config.yaml
model: "text-conditioned image flow-matching model"
arch: "dit"
text_encoder_norm_position: "pre"
activation: "relu"
qk_norm: false
lr: 0.001
lr_schedule: "step"
Rows from block 4 of the denoiser, named by matrix and row number. Each number is 128 + 32 x the weight over the matrix's rms, rounded and kept within 0 to 255. All counts start at 0. Numbers have three digits each.
# ada: adaLN modulation (shift, scale and gate of each sublayer stacked) (model.blocks.4.ada.weight, 1728x128), inputs 0-63
ada.704:094137133144162090096135110088117133123143128109127130121129107106142124096182079148111063130130091149149138146189127073088133129138142089122130128115117166129200150109155111159208114115107155
ada.705:085139126145173098106144112117113143111130110120121132110109115106147104090191098138099075144139102142145116141147139072088120109139133103106147140126114177139214150116156107159186108107098133
ada.706:119124148126135092147121080115129134132133110127092126105093113129120141125158097143112104123125130099114129143146101105097144133119121131132126122121140148125158133137131137129177122136129147
ada.707:098142101161182092155160110147104127107102113116134140114081125103152086093141099113080078150144087141110111113127144093080108109157114103101166151147097139151160160150166105171155101102087112
ada.708:178114117111098119158114158164143101154069151132124115130133128168096141173039189111135198113112171062075149122069114202191142138110108190153121111133156080112027102163107153078044158162171112
ada.709:146119115126130139109123165118154096140109147120160116162150126138115118133081160133135136119106123147153146139131107148144136136126135129134124113123132116112097119114114125113094146145137126
ada.710:143115127114147094173121104146116104154073132098082112113104095150111140157100134150087116114122168075092148148101118143133153142114112168148160117128152137114113124159132129113129152162132133
ada.711:075132153139161090103135081087122152112188114130094128109103122102156128085243046166117069134150080185158124152192130045082129129138156064116153136116108190135238157107156114175244101100091162
ada.712:098169074167172062192174087180069120110036090086086149080058096106152070111091108085059079159169132088061106094056168099097090089160088173101181163167098080159114162181169107154113101113083085
ada.713:079119161139150131091129130074154141128220123139126123127147129116140134094223073175120088132134080217182133161218122059085139139134172054126135127106116191127226145091148124165237111113111171
ada.714:137149078150116174113154186153126164084119111178193168138158183110143099109079173054176187163125118161145083084091145160163088089154112136089110160158095057159057138136124082116044105090128074
ada.715:113118135139139168089132173090159127129185131149186126148180140124136124116156122144128111133124106211198132148177117108113129123138163095125134130114121157128163132097132120138173124125123143
ada.716:103149142140130117085133111087114152116170124133107140132137128110149137101195077135147115131156099137133133129168139100105123127139128088121113132126114151134185147106141139154189110107123150
ada.717:112132117134132117114137150138128127127114136117131126117139122127130112120122147124116124131137122134121132127115147123138116113133140126124127133128123132131126125121140131129115127121129121
ada.718:129125119126158092168131120160117109142079116117102120094097109145112124137096136124083124126122143075080131131091122128124137129119108157132146124137140114124099128172144127117118133146124118
ada.719:080146124152167094137154109130110143110136105129120139089107125103157106096190079131088072149152092156113120123141149068090110108152131095110166150138104159150188159146170113169199100101089132
ada.720:045159118170197071137171075132088166091140081122102153067086121079173084062235053129070037165167070158113099124154165029057097089164126078086179165145088175161241180143192094195235078080064122
ada.721:118125111133152126171143114179127135133112111146114135096118137128122116133130140109110125146114139107092118121079136131134116113134119148123161140139129100137096136164147106128128126135122097
ada.722:092139112151161093168151106158112108134090096103136130088095100114127092123131116124073078147123128117085125124108142091086125112140132138126146143134123118139125141169155107149148119136101107
ada.723:166107139105100180092105181116169119132150156156172116178156156151113142145090178140175171116103142154180130138132114167166144142113144130134104110114141131112099101084093136102072150142156138
ada.724:114155111143146087132139096117110108130088105090090128113087101117137107117115115127101084130151125111100133123125147101096117127136123146124133131136115125126163141142145130148134120128102131
ada.725:167126101114111122158126131175123112137060135126106128122108136149110130164045180098143173124120166069071130103051140183169118134121092176139133126150139067123036115156116137099040150145144096
ada.726:191132102118083158142118152150128101139075144125148131152126144148107137173009190091168189123119169084096129095076136208175123142121098179148096121142136039122009107148094130095010155150159101
ada.727:087130141134159073114136073105109139118138127093086125110101096102150126101211072154104070128141104131133132144164142071093121124134138093122151134119118192133224149116153125163218112108098152
ada.728:188118116108083150137110156147134100152077150122138119156148123155097145175040187111162193111108181079109139116079117205182141142108110183153095113130153069112033098143091139080039160161168109
ada.729:050157125161190072122161064115095154105142090110099144075098106083162099083235047140082044158151088161107116134166160027052108108157145077106168155133097174151236173138181095190243090095068136
ada.730:092128155133162063169132058133090127140123117090064114087078081121136127115211062163065070124150122093091142149143133074082146131123130126140156129117140183129212142153158142160225118130103150
ada.731:139125131114116128133121126166125145139100128139127128110145125140109135148121151118144147131102172094105127134070119144151142114113131179131137128127159111122090113130126129093110139147144108
ada.732:108154107152162084165150072128095127113094100108090141111084102107145106106149077116080076143153118103104119125116130093076120111148100144107157143144112129143174157150149117156176104120098118
ada.733:196129095121079182138123176159133105134080142134175136161152151147105127175000209079176221125115177091108121089071132228186120130125097178141087125147135045126008103144089128085000151148167085
ada.734:180119123111067195119112183140150132128126143151165136157172161139111153159052190093200216122110157117137116099091116213197120132116108151138080123135136066124034103127085132085029147134166107
ada.735:072143126148184110126152103129105152123142101144120137097139121103148109097230079153094069151130112148119127150140152059075128105146148102111167147126120179141206161142173091163222107118091125
ada.736:093143093159181084205163097175096129128073086123101142080090109117136088110134113105049073156137127101074114125085141092082117096149110169106185153150119105144126153185170104143153108128094093
ada.737:044155111170198078131170090130103159092149083132109151070089125084165083059222057123066037166155064169111101125155158027056097094164130075083179161144085166158224179138191094191227075081066121
ada.738:169082170088085158084087163085181087168171187098152087185170110159104166171093166170146156080099146167182174161173095170166153169098177119172097089086156180089122084076084178096114168158163170
ada.739:152127106126087190112130182144150147116135125175187144151167175133120125133075190092176177139110150152147107106100122175166114107134127153109108137139126081130056112112101117093050129124147095
ada.740:131148147125116105095121073083104137117165141110072131147110121116149153123176066141161125117160110120137142121174139114121130148132120093136109123125118149129190140106127143150177121113125162
ada.741:106155113149145099145148088128096148113114103129104148105108119109146119108169077118113096144151120119110122121120138096094118111148111132112145147143116120145158157145150120149177105117109122
ada.742:129127118132122115152136124139123122135109123119109132118130116132123129130110129116112142127134135118100128117112125139141122120133120145128138132141127101129091130157133134119129122129129114
ada.743:170129085130107167142136200177138121133069130154192141135164158147108111156019221078148197142105173117119114097064130203184121107131113200126113137150138050134023110157116105082019147145150076
ada.744:198102147089070169081078158094165069163132179111179091200147126171085159187031198146175179085099173137167167148139109194162167171094158158175052078093168127086072070087066178088032184181174152
ada.745:197107118104072178138109188153138108150080152134156122170174137163095148172024209104172222108109187080117132112065112225206138134106103192146090114133156065111011092137084146065012160160179101
ada.746:126135111138156077176139095158104113136076117108092128095087109136120115135098121116084106135129129074072133124105137126117131131131106155132158130141130103132102139173150124131118129140122118
ada.747:172127102116099157169120147171124110139057126134146128134125130146103125170040191097138175126104187060093123112054126194156132124116104196138110123138148066124027101158097121089022148156155088
ada.748:107131157125130102105121096077134148129191130123066125117135114122141158115209074158125112119146105140138148145199122095114133143127147090135125123115124182123217138118137143141223117116127172
ada.749:136123144113111118132115121128130140136140135131092124121141125139119157144140126142148151115126142101120140136130121144154142139115121131144123120125145135120125123135123138112136141137148144
ada.750:057154115168200093139167096131099156098139082129136150081097126086165083069208073124069040165148079164124100127158157038049103093163131091088171159140093168157221171146186091186219084090069118
ada.751:044124154152194109132150105105129172111203084160107137073131131097151118059255041164080045153138071192149106167191122016054130108142152059098178148119110195144242173131181098181255086097083152
ada.752:152114141117125158142114121127139107138130131120159114161117125142119121140113146140117120122109153134155128148129114127109149134119147166129122115112144149113139110114112139120117134151124131
ada.753:144123149120127135114114097082116108129149141088128115174096104123138130127141108149125099113129127160174132140176121111097142148122154127134118117105125167117186119088111130144147132127107156
ada.754:072138155142163079109137072082108152115193113111073130103100111103157134081242039163098067130160073167134134146208133047076128134139151059118145136119107194133248158113161128177248098095091167
ada.755:191118138102060189121101167138142132137134156146154128166154159152112164173055179108203222110113156108135130104103109214198134147109114155153079115127147076118032093121075150084029158142174125
ada.756:152125098131125129160134165178123103139046126131168128126128125147105106147037189096117162133114158083087119109050130176155126119123098180128133128145138068131027119163124123100041141148147089
ada.757:208092169073055163120071129110162083169126171096104091179129108177080180194035187149165185079091182077134160143126092207186165183078135172176077078099173120082061069101061184070035178177180157
ada.758:142132123132090200089128180100156154105188131176174148153176178121141136123124145102195177140129115197174111106154126145151110122140141103117096138130108101138102123095103119120097115101142124
ada.759:121134114140104167110136166121149141111153116158182142142157155117136112117118155100149147143127129183166104120133117123123112098141149134109103142131117103137108122113114122120104113112127106
ada.760:096151134144140092144137069125105136111131106110103134104071113100143111101164078128102061138145100110106112121141135075073118124139119120111132136128112141142176145123142135165167102112100139
ada.761:097147118154164100157155108152094165114087089128104149082103118110135098088163099123092082159139125102094096129098146091105121100134104159098159152142122119146153159150164090143159100114105109
ada.762:063146128158165116107155093100109167093174097137129148117119133081167100070233054136117059154154078192168100136169143045069107098156142075092153154131095168152226167099162100184226086087078130
ada.763:229108108103064197154104202164149072160049165120211112200157134172087132198000241089174237104094203080119141108044105255199144137105107231157084105130162052107000078143069159059000173178182091
ada.764:085147132144157058140140054117089145108122112103067137098083103100154124093195047130097072129167090098101126127136135072078120121140100091116152137138113150141193161134155140168201104105101140
ada.765:179120113112089162138114154159132129126095144146132135140138149149109146154059173093171192123114154086109118098073120195185130140115095156134109123142137052127029108134096127091038144136164106
ada.766:083150117152181074122153077113105135117108110114112134104100104108153103103187075139080069144152109143123134141144143067074121113151135103114170145132110170143207161134166111165211108115094137
ada.767:089124161126152083114126092096129126137166126115092109113108108120140131105213082187092070120136103158141151163186126065089143135127168093130148122106130217119226137113153136154224119124101169
ada.768:055141132154153174117156152127123170108189085160149149089178149100157103086214106131110084160149105192162094136154156059088110089150151104099155155133109154150180152120163094160183102098093115
ada.769:125133112130100166105134154139145148112150129149138151118172141120128137139124148082164169146118138149125119109105143145171097122130139107135110140135109072141081127125117107124104125108148098
ada.770:100141114153140161126157174125125160100159106160161153134162160102159101084153132098122126158145108180157088113137151104112099086156139127089131156138094120151141144130142102141133092086106098
ada.771:063151097165165116180171090177100166099113071150126158062113137094147085070197099114072072177138107130092088128098150065094107072159124130081170170155108116156157166175175076163181084101078087
ada.772:067137146141167096191135076147102133140137087115126118055106109123132113131184116187035028137163144154131129190164153063063154115128165148143178134117141214124216143185179123164192139147089159
ada.773:108161118127160061160129065133073099121076115071073110106033083099139103121143099174076035116141128095130129139142131072047144130121124135126121134120121182137230138123142114150148118136086151
ada.774:051161111169185112171172102171087158111100066130142155051116131094161076093181098115050048170164114134085092124107164053067103079162126129098192166153104136157177167180193095174186100106073098
ada.775:101166069176147191124180176153125214033183092220170201127174222072189084043174100040170142191155049172166049079121146102123061051191083081037137189181057079186126174127141056168135050038103057
ada.776:162079182070102122110072109104174085198124159095087073125142091192070173201099196186129160079095194106119185190130111156163173188066170155203088067083189144066110076129093165078108201182171167
ada.777:068152123157163147131161146135106163117151086145144149093162136100151098097179111119104081162144118168122106127147160070100109092151148131105157155136111135146151157150171095152165109105087112
ada.778:097128150124150113118126130109119121136146113108112111115121106122132138139156119188116086108154134149138140154162148096097128140115151120149125122121127169119190139140151133146163136138094163
ada.779:165115140105122132112101151091118112131141169110127108170121123124134145131133131169147122091125115141183141136187113148141155158110139117133095113105128181117182106098105121116139135122136165
ada.780:169128141104104122156103093136118097152083135101113107134092100152114144187064173139142126098141191094114137138087140169139138150099122182168133112119155113109101101138101153103072165159145132
ada.781:039148135151166114096152112120118158115175089141138139077148124094153102083229086150099050155141098192142110145167146037069116099146156086104154151128111177141213157111171100172212104104079132
ada.782:208098153092058157150089170105143077172104171087135100182140114175096163196019215139160182080148199116144157144131121229212149158094136202178099095110161108090068077126077184069026179164180149
ada.783:088155108149159116140152115153115149112112099141112146093118131105146100099159120121107091155141114122109108133107149086098112099145126127101144148144109130142156151145154096148151109113104102
ada.784:159166071152093150132154173170103140103082118162162167123149164119135108136035149058182223155150137088085101058061162192182091106154061144113100155179103017160009142161120106115022115112146071
ada.785:055181106174201101196179081203076180099091053142116169039100145090166071093187083093064064180167107102055088107076183048057089073168099128088198171167100111166180173193193093176181093096079083
ada.786:072138107154147160109153141128148198069181089202151174102159189086152115050196113083147104178127077160154066122135139077105085081158130093060127161142082105161140157125151076164166070070098090
ada.787:120137131136103135119133129133124150118146120145135139108128140121133134113142118119137130133149111144120117116130132122139107120132136125124128138138118109138117132130128139130130118111122129
ada.788:125096173108145129140113134102141116163145129114109105131130099149108133147153129176102102110107151145148143171169113105118168148103168152151140110097158186107175107113129141115162144147128165
ada.789:166137109127090130121124144117113125113118148120155131169120135118139127127083142089149162114139124129147127087133125167152111125136128140116080129129113106138103114113102135111087118110142114
ada.790:173067204065087094108065104077170062209116177051082056155108056194072181189083201208101132061105203122118188205169103163169177193056211193201101065060191195052120067106084190075093193180164200
ada.791:148132107127112143114126133134123124106125141136161129140129139126134123128095141104132148124134125125152111105120128143122120121134119131112092128132112107140105125122110121125100119114134109
ada.792:114133151097121117106095115119169129121146136149097104129104124144125143148154138186135096111114139128179132164118127096109158144103137109147111107104158201119201102088104128121127161143141164
ada.793:062160119158174091178164105173080145129078074113124142057115112112150080114158116127052070158162144128080107128101176063079116087149130160116181157146121143145165153188185103153156115116088101
ada.794:169130082138121116165145145176091120123056132119123142123110129145133113151051173072112167132141168090084114088062137192174113104138096179121154149155121069140056129152128125094058123124134080
ada.795:114136110131123141159135122171117128139082108125148133084130129143121110162100158118115120135135170105099118122065154122122123109125109167140151136148147090130087126158136124119082148143125100
ada.796:134105197087114149122093108123131158159165148131096111111144130152119182167177110182159141092126141106130149152147127111157158177090139113172139106104172178108164098100117169111162166144144176
ada.797:145104198064122088115071083101135095181132181085049068148078081155093182173138155227124106064099148084123179178165119127112186204070159119183078076079182233084199078092096173099115188163153198
ada.798:066130146141154123142141113134120144136140091123137128071142116120135111119178119153085073143141132154126119153140150062088128108132154131129161136124133162130166140148163123148168127127100133
ada.799:094146118149168124156151125160103156106112097136144147103116139106153096101168108121089076151141109126123101122114143087089122100151120125099155150140112145151175144134157102156162109112099113
ada.800:094151110151169062168155092127076098136079099070112121100074072106147084117124100138062073129160145118107127122145152077069124105142128166122152146142124160139178155173167128153152118123076124
ada.801:192086195060049161041052174055215066183217207112110067176176103168079208192105147228187142062090156164196198175216081182168187207065171094200048064070176209081134071058063188084108185180186218
ada.802:168096193050062054129054039118123042207093201019037039119091022192082207230084130240130164033120203067087240183129102162152204214054141115239112065081218228058174081118074207082119219207165217
ada.803:084156121157160126171167115159083163113116082124118153085120129101155087097164097105087091161159124123092096108104170071093100091155113147099164161151111124156151154157164113151147098099093097
ada.804:152148119137125077154132078143088104125070126076090133086083089128133117145094102118111125121175146085068133103107146122127112133130082135140156135158126111139120142174141156139131121127116129
ada.805:228081172061083102129061091091132054189084196053080067177092073184082183222038162177139169048107190075144184158149092207163186209067139163207082068091188152073125064100066187070084206190172182
ada.806:158127115127110135093119140111131144108129161148136139158144149126136150116104143097155145122130094131140129105140120164157120138134119103119103123129108106130092124118117128125095124102147132
ada.807:107132133139143122137140120113111142112147123125121134127119128105143117104169094135119111134139100144134121124159137096103117121140129111114123137127114162143178144127139126148163104102112137
ada.808:090176104158161091159163086152071165094098089137096161091093137092164089089169072099104092159161104101081098095111174078084101094160079116092154158159101128158189165150163107161148096090098106
ada.809:145102183083114089083081055060119110154159173071059086144106081134113182137178078187152121074115116104143182161211100111107168192089151067173075084087161200093205109087102166132179159140138197
ada.810:148120154098107081146100086135131083167104139088094089101082085154091151190095132180107100089129166097103166144134124129117156171093130142184120097116168139104113104140116168115112172174136170
ada.811:181078198066080181109059132090192131182172181131078089146164117196077207197147176169190169095072183133155182185148095162196181193066169130202085076064189153080119070095062163078136190178213182
ada.812:138125124128151092152132107115093110130095127086089112137088095132137104103132122144078100113138126110131130138147133103096141119127130151110129125117123168125187126131137131123134106115116134
ada.813:084189097169180063172171041176057149094078076107046159062070103091164079098159057103079103156192112077058103102096179063077099094160071121099174165183095124157179183190184098173172081093075093
ada.814:150098156106117139138106167126138096181110152110138098136151109176104147169085188167090160109122184148121158158133119172184168155102165185170144105108165146096103098148124148089109172173140151
ada.815:075153106154178091172162109165095137129084079122126143079108108114137086115149109122081088153147141113097112121095164072085122093146119154112168152151126120144160152175171098145165117125094100
ada.816:102122153137151147112131126103137176114183123157112138132145153118151137088209108133141107138142092156149117142156144097124121121133152105108149135112112168133181138116145130142169105093121144
ada.817:102122147130165103159133069148110136144107109097079122075098093127123121130174111149063066135121140112083128156121127087094143130117155150137155132114136158124179136148160122147192129141103136
ada.818:163105155103097169120106194115154109175122146130167111163175126163100148184068200136140166111117187155127154144121122191180148152102159190170122108108161114098076092136099154081073177164163129
ada.819:168099189074109097093085055102134109171151175076008088111106075162105181155164115177120139084138148094087175161166115131176157189077160115171127089094155183082182099112106171101173149141153186
ada.820:185086184072087151095072079105160142162145170109056103125151108182090205179159135160165154086103165084115169163121105153192161187073152123183113085090175137086128087094087170081156171158188175
ada.821:084109165116171078139121075121136130149157108099074103062124088140121134119204127188051051123131138143124140203182139065101148133108186131138150115101146217106230132153161121145208139131102163
ada.822:105130158120150106153117079124108123149137113092076108086109091142132138142167131182075068112172156149115144178161161087101146141110158144157164120113143197106215130163152135141177146137105171
ada.823:065120159132168138140133132127120142143162101127120120079153116127132122117194141161067055138132138178119124169170150070107139118125184147130175131107132190117196132156166115144187134127098146
ada.824:111097199069126131123073121104153086181172150095079065121116084164088175172164178242098057076111180157177170216177115110109193176065201149185112085061175239078220081090111155103151190182138204
ada.825:087148122145139120134145108132120141110146114125099139100114122100147112104171096119128108149142096135105116104139155097105098127137128085117136146134099138151169148133148112159152105093107123
ada.826:039159120166180105165170101157085162110113059122118151045110116092155080087195101126056042169158115154086089128129177043063102081154143135097185165145105150154180165174194090175181096098064107
ada.827:083164088165161107133168112153107152092117090141117158080113138094150096080156096090117118167153092122097101106099158085110082091155112113091147159163085101158144169162165100160153084090092090
ada.828:111131116131152098143135119126121106119124121121104118121096111121126116107131111137103104128127102118126124128137135104104134135128125108119119130129114152138159134140140107145132114119113128
ada.829:134132125123132131116122130105106140101144153123134124161114148097159132101156112153148106106138078143158120120179133137118130138132127099110111131121109194140186138103127123146136114099110160
ada.830:082153109160148127139161137132105155101136091138144149116117140088164086081164107107107088156157097167144094110140146085091095083158129122086150160144096136154169155132154104157152092092086104
ada.831:132136148118128117143120104135105127145107133091096119123104109129131134142137127154113105111141137101102142134127139119112133137119129146142128121124139157119156122129133154123131138136123149
ada.832:144126121137127132127133122113107115131122144118129127136129125127141125128117116125119140122146124130121138118140134138128128132136121119129136131136118135128127136139134133137126124124116130
ada.833:084154089171182157143181169152104189068141100183146172109134184080180082043173100090102107173166063154140068094116158086114093075174101113056158175164064118175163171145171071160155066061086083
ada.834:126125158102120112136099135147157099169112130130153095117133106158092136178105179167120117101104181105138161165114117135120171148096150173166107099105182155101125092125107147099102178172159144
ada.835:145134099128104145147132151161117128124072121135146142124137138134123124142043179077144182127132158083106109091060139183171102113128084173123119135154125056134042120144112130094041133126142087
ada.836:117134131140127148116136149120142153115157113160142140118171147131137128105163122107132149142132107150148124140146131108133121102139150118113112133125117126134140134138137119134162102106128121
ada.837:072179094164170085197181073194057146124042054097089158044086100105145062122134090094065078166173162075042098094043185068083092081153077180113195168180121082155133167192188106151135103117081070
ada.838:089153096155156123187161137179090143125067083137154151083121135121139087132094167098079119158150175096082100104076171113111109093149105195113162158159125088151094145180162098126088125124108083
ada.839:098150102164138132141162140158121146105121088144150158099125145111142093094126118078114123159144114135115087111094136108124089072155115149089152159157100081153102152153153114145129091110105087
ada.840:167104152096095161101095150103152113148141155115151102172144126150110153143110162148157151092103142130166145141146098153137151150102153124138081101100152154104123092090084152095099150145159151
ada.841:151123090138103176134138172147150133124118125165184147136162168147116115155056189060157188146117157138126113100077136184172096106140119162122119138144121052135037115139109118093053135131159072
ada.842:094130139142161106139141123122121133128146112125144129107121123119138111111162110141091102137137110146136124140162136087091127116141142113119146134126123171135170139136155125149169119116108137
ada.843:137128115128133112157134118143101116145083123108095124110110111143124109146099137116102126120132142096095137119096137137137124126123107159137145126140136104126114125145135141113104135136128111
ada.844:106150085154164096191165106185083127121049088114111149081083111119130083128084135082078112155137157070053099092055159113108111100146090181109159156162118075156082144177158107130090111128104069
ada.845:109129117145159135179155132155102137141096089133128141094122121125123092116127138111086104151128142113089102129099140101110120102136122175109161145140125107136119137164155111123134112126112092
ada.846:098155102157150097139159088138082149093103109107101151094093122092163101073155076107095092145168086110102104103118144083091095096158103113086141158154086126155158165143160118162167079083088113
ada.847:098122153134136152104131137111158161112212119158119138118158149120146133095210094141156119140139096188168111142165132079113130124136152096116155137129120163132174135104145134155168104095104150
ada.848:128147076167147175140173178167129185082140102196175180126173192111159092078136129053140158180143086156141079089091150125145082073170101127070151169172091066163090159153152085132122081081112065
ada.849:152130156103139092141102093083112109125117147090068099166089098136146138138144106177121107091140122120168150158175120109096162163105124123152112104101140197113242116110111152129147147130124187
ada.850:107151118146146104157145103146091145115092102117109139093105117118141103097133116118092096145150122102092111116108147089109122109138107146110135139140117126141146147156152119139137111109110115
ada.851:121138117131164082151135099126086095134089121091110108129081090114132096102129111158084090118130122104121130133151129093078145128130120141108123126125126190127199138144143118146138116125096138
ada.852:155133110135116149150141145163102152123100119140139148110136147137132121141089154088130183135147148106107108097084141161161107109136105158123125146151123070143077124151130129102091125120145092
ada.853:106160082168182065170168084155057100120054100075137133113065079092155066104109083107064079131158127092092116097105145091070113095159086143098163158164111146153164167169169107165147100119076094
ada.854:064168096171182072174174111152065139111068066110127148079091108097160066091145106122055076160171129127102099115123169058065106077161115147096166164158107141158171169185186088163149097102070100
ada.855:098144149145130148120143139120146172103175107158123152110155158109155134094188072141143123151155075155140128131155123092135117119150120077122156144136109145141157157119151131156188106097120160
ada.856:114110148135121145130126158112139133152142121139154132125155138139117134127136147123124135144123134161124131149157131131148126118127172149137128121112134117122103128148132140115140131133137136
ada.857:154123121124143116162126160153118094170061133112139112123122108161103119158062190130074138127112175111091148137107126160159150137116147206148142118125148109112080114179134123092093154167132120
ada.858:101165117149160074168156094142066130114076088092096135093077094099151082098144080121071081132164124098093119106119156069080120102145112145103142146144115156150193148154164117146161092107090114
ada.859:182106153086105117104090116095140097141139173095087095172116107147111166151107131158145156081107133107166158139165106159133160175097137116148080095102147160101151099093091144105120149138146166
ada.860:135151103148152128157156120147085168098097103129118165119110146107157114113118111081126130142166121108102098090088157132136091106154082141103157156165105093152116155149145115140120108098107099
ada.861:119141116141125144126142148135126141119127109142142143121135141118135110119131134103132128145127125136128110112123134118116107102139134132109120142135117115140128133128131118126116112114123108
ada.862:152159085143113141176143139183098139113053104161144157099097161127126107141036170072141157154130146053065099078061151167142107113143075175114114144165115024150015131178125100112021128124137079
ada.863:071158095175174093170177105146062167094091081124118163075099124094169077068157081093081107165170104114076087094119165061092091084164099133078173172166090114167155177169181101160155072077073093
ada.864:126136114140138112150140150143140123122119104136130133121103133120130096108116131127107121139133112127139111119140101123133133112139113145104163137152124117135130128137137117124122112125109122
ada.865:076152120159170129150165136139082171111120088132111150100128133100161090079187104125088083155158104143117103127133161069101112091153139139094165158141101142147183157149175097149170092094088110
ada.866:125166089154168060162157077145055106129044112071094137104075089114156094122102098119077092126184137085082129099092161112077117114146085161123162149162114121141154163174165123153130121121087106
ada.867:105183051203165145165200125166095199040119067169148207101119192071201059051123078020128140185199059133130048051091161101109044050205043100046181197208046041195120195155174079174133049040079061
ada.868:122123115133138103149134107118115123121102121107113134124105109110141124119124117123108110133133123126124113128145131108097112126136124125120118132139110119134141147148133120145145118117099127
ada.869:146129164101137061147109047138092090155089124060047094085057054149108131156133105201080093090130164085086161147143123090101164157097131151163138109108163195109200115139135155123157139147109175
ada.870:110165065176143164128170171146130178056140099182159188142147195093187088085127128040157152170163079157147071072104158123126055081183086086069144175179057066175120164124140087157107073059116076
ada.871:090124152128153149118136132119116155133158124131101129108164128118136144099201096150128122135130103156107133138140153090125128133125150115125145132120123158128162143129149126138183118112111139
ada.872:137154096151173074198160069168051125111048102090073141098062100108147086102122081101060109146160128071056109100090152097092118110146086161099165152157107128145156160181167108145146088111085093
ada.873:131107164087116143117097142129133123154139153124125107139147123144107166164142146181139114108101156127143148152136129135128168156093158140161099107100165159107134098112110127110124170159145155
ada.874:130136115133102171132135165142146151116143117169153144129152164121130116124117161085142143144127133146127109102107134140146103104137137145110111141133116090140087117123113119113092114111140096
ada.875:128152095148127115167152115187091123121061098118148143088092126120124087131064148109099133142146159090067106080070151136128109113141091178115162154168122091148074140165151113123075113130103096
ada.876:107153087161163118151165118143084151085104111121125151115111140098174089070148096094095120151169081120118097099111156101106091088166095119076136157154075125162168167158157098158160079078102093
ada.877:070137139147174121146151121135099145134129088125126135094125118111144102099191107145086081150139120146117114148139148066093123106140146121111170146130121159135192151156168103155189117121090124
ada.878:130165054168135089145169113138086104093089111108138145128069128089158060092076118077106108152163106125095087069125144132094076094171088133078146168174071097160114161147150110161082080088081090
ada.879:135158089140124104137141147155107117120076117131149140133115136117129105130081144099138145135137138107113121096096138153120119111139097146120102141154122080141091134155128112121073125128130096
ada.880:128124140128123129137126121121129126140135120118126124120121118125122117129134129130115108126125134134128128137136118113120129124123148143130130128121131131122136124123131134127139117131118132
ada.881:070144135144147127128146119137120150130145093137150137077159126115137112118177115140108089153135128152121119141138151075099122103139149121126142143129130142138145144150156110148161128125108125
ada.882:086185057203217100177202104154069165048110067136117182102081147059204039035162049072089078180191061122117054074135163040047071062196056115040168195190048118191208205169193067203168027043049079
ada.883:135125119136140119192138131161110121140070104128131129116083125144115103145081162113091115131130154092090112120081147135108129119126109174128161131140143101132088115154141141114071134141122104
ada.884:090128141131140130102127153097152133120176128155124125106151135111129127073211109154118112142111085151146131154185113090100139116132166093104113121114115171126184135122139104145186101112118142
ada.885:073159080184173126160184138155109167079133077170159169101112162076169063057170096070102087182149068146123071093120144075073086062181105117056148177160076112175164171150166088170161063075087076
ada.886:103125134127128148141128138148137137149128106140151125084146134141113123153131153141111104137125159132121124147101144105114132114120146157146129126120147110122107122148135130120120146151133119
ada.887:099142118146141138148148133151129144116126095143148141098134137116140095113145128111097106152137130131121107125110141092100116093144136139109137146137119125142141135139148112139139108116110103
ada.888:122119138126151111131128137103129098156122124119120108138132103142118117127124136156095114121120137142138139162163129108107152133119153152133127112113140154111149128143139128126138134141113139
ada.889:127147103140154094181149100167088120119053095108089132102070113124131089118102136107080102143141138079076108110075152112104118106134106173108143139146117097140122137171150118130098110124101095
ada.890:161136155095109072139096070121105098144076147069067098116064077143115152174105096156127116084132152074097166125117118130123151169100107124169117100113156146112156110118104171114123158156143172
ada.891:098157114156180102183169114161075143123081085105106148089098110106149082100125112109057095150161137097076103106099165084098107106151108174100170158156105126153150154163173113140135100107091100
ada.892:100159110142157103160151090176082160130075100134082147072111124120131100131128113108096103148140137069045122109061157108122117116134093151123170146153125099138113150152157114124118121127120093
ada.893:150165068154114159146157155171112151094093106163149170125136171109140092124071154041153162167139125114094092070065156159147077094157091151098125160169095039158061146157131097126052101099125064
ada.894:158115138107091149091101158106157125128165169149139112161150146141119163140123157142166152108111119147166148142153112163166145146111152114142092109107132149114115106103105141116106140132150154
ada.895:138115153108096179096108168107169143137177135156153123140178152143115149137130166140157155121111138162161131143151115137149136139111169127139099115112146138109109102106107136105113135129144145
ada.896:088158084173172101148174110144092153086110093128128160110103134079164079052163104102092092167155087126115082107140143084085100081171115124069139166160078120162163175157175081175165078080067098
ada.897:096167109155176072177159076170066134125054094095113142081086102111146090118139094120075094144165134079066121109076173086081115104148092142115168152157121123146162159184172110155155120121099102
ada.898:077140135147191110156150131140129163131129074167104145089129137121130111104194108130100094166122119139113108157129150064098135109134136130118154137129132137136182155173164093147196115126109121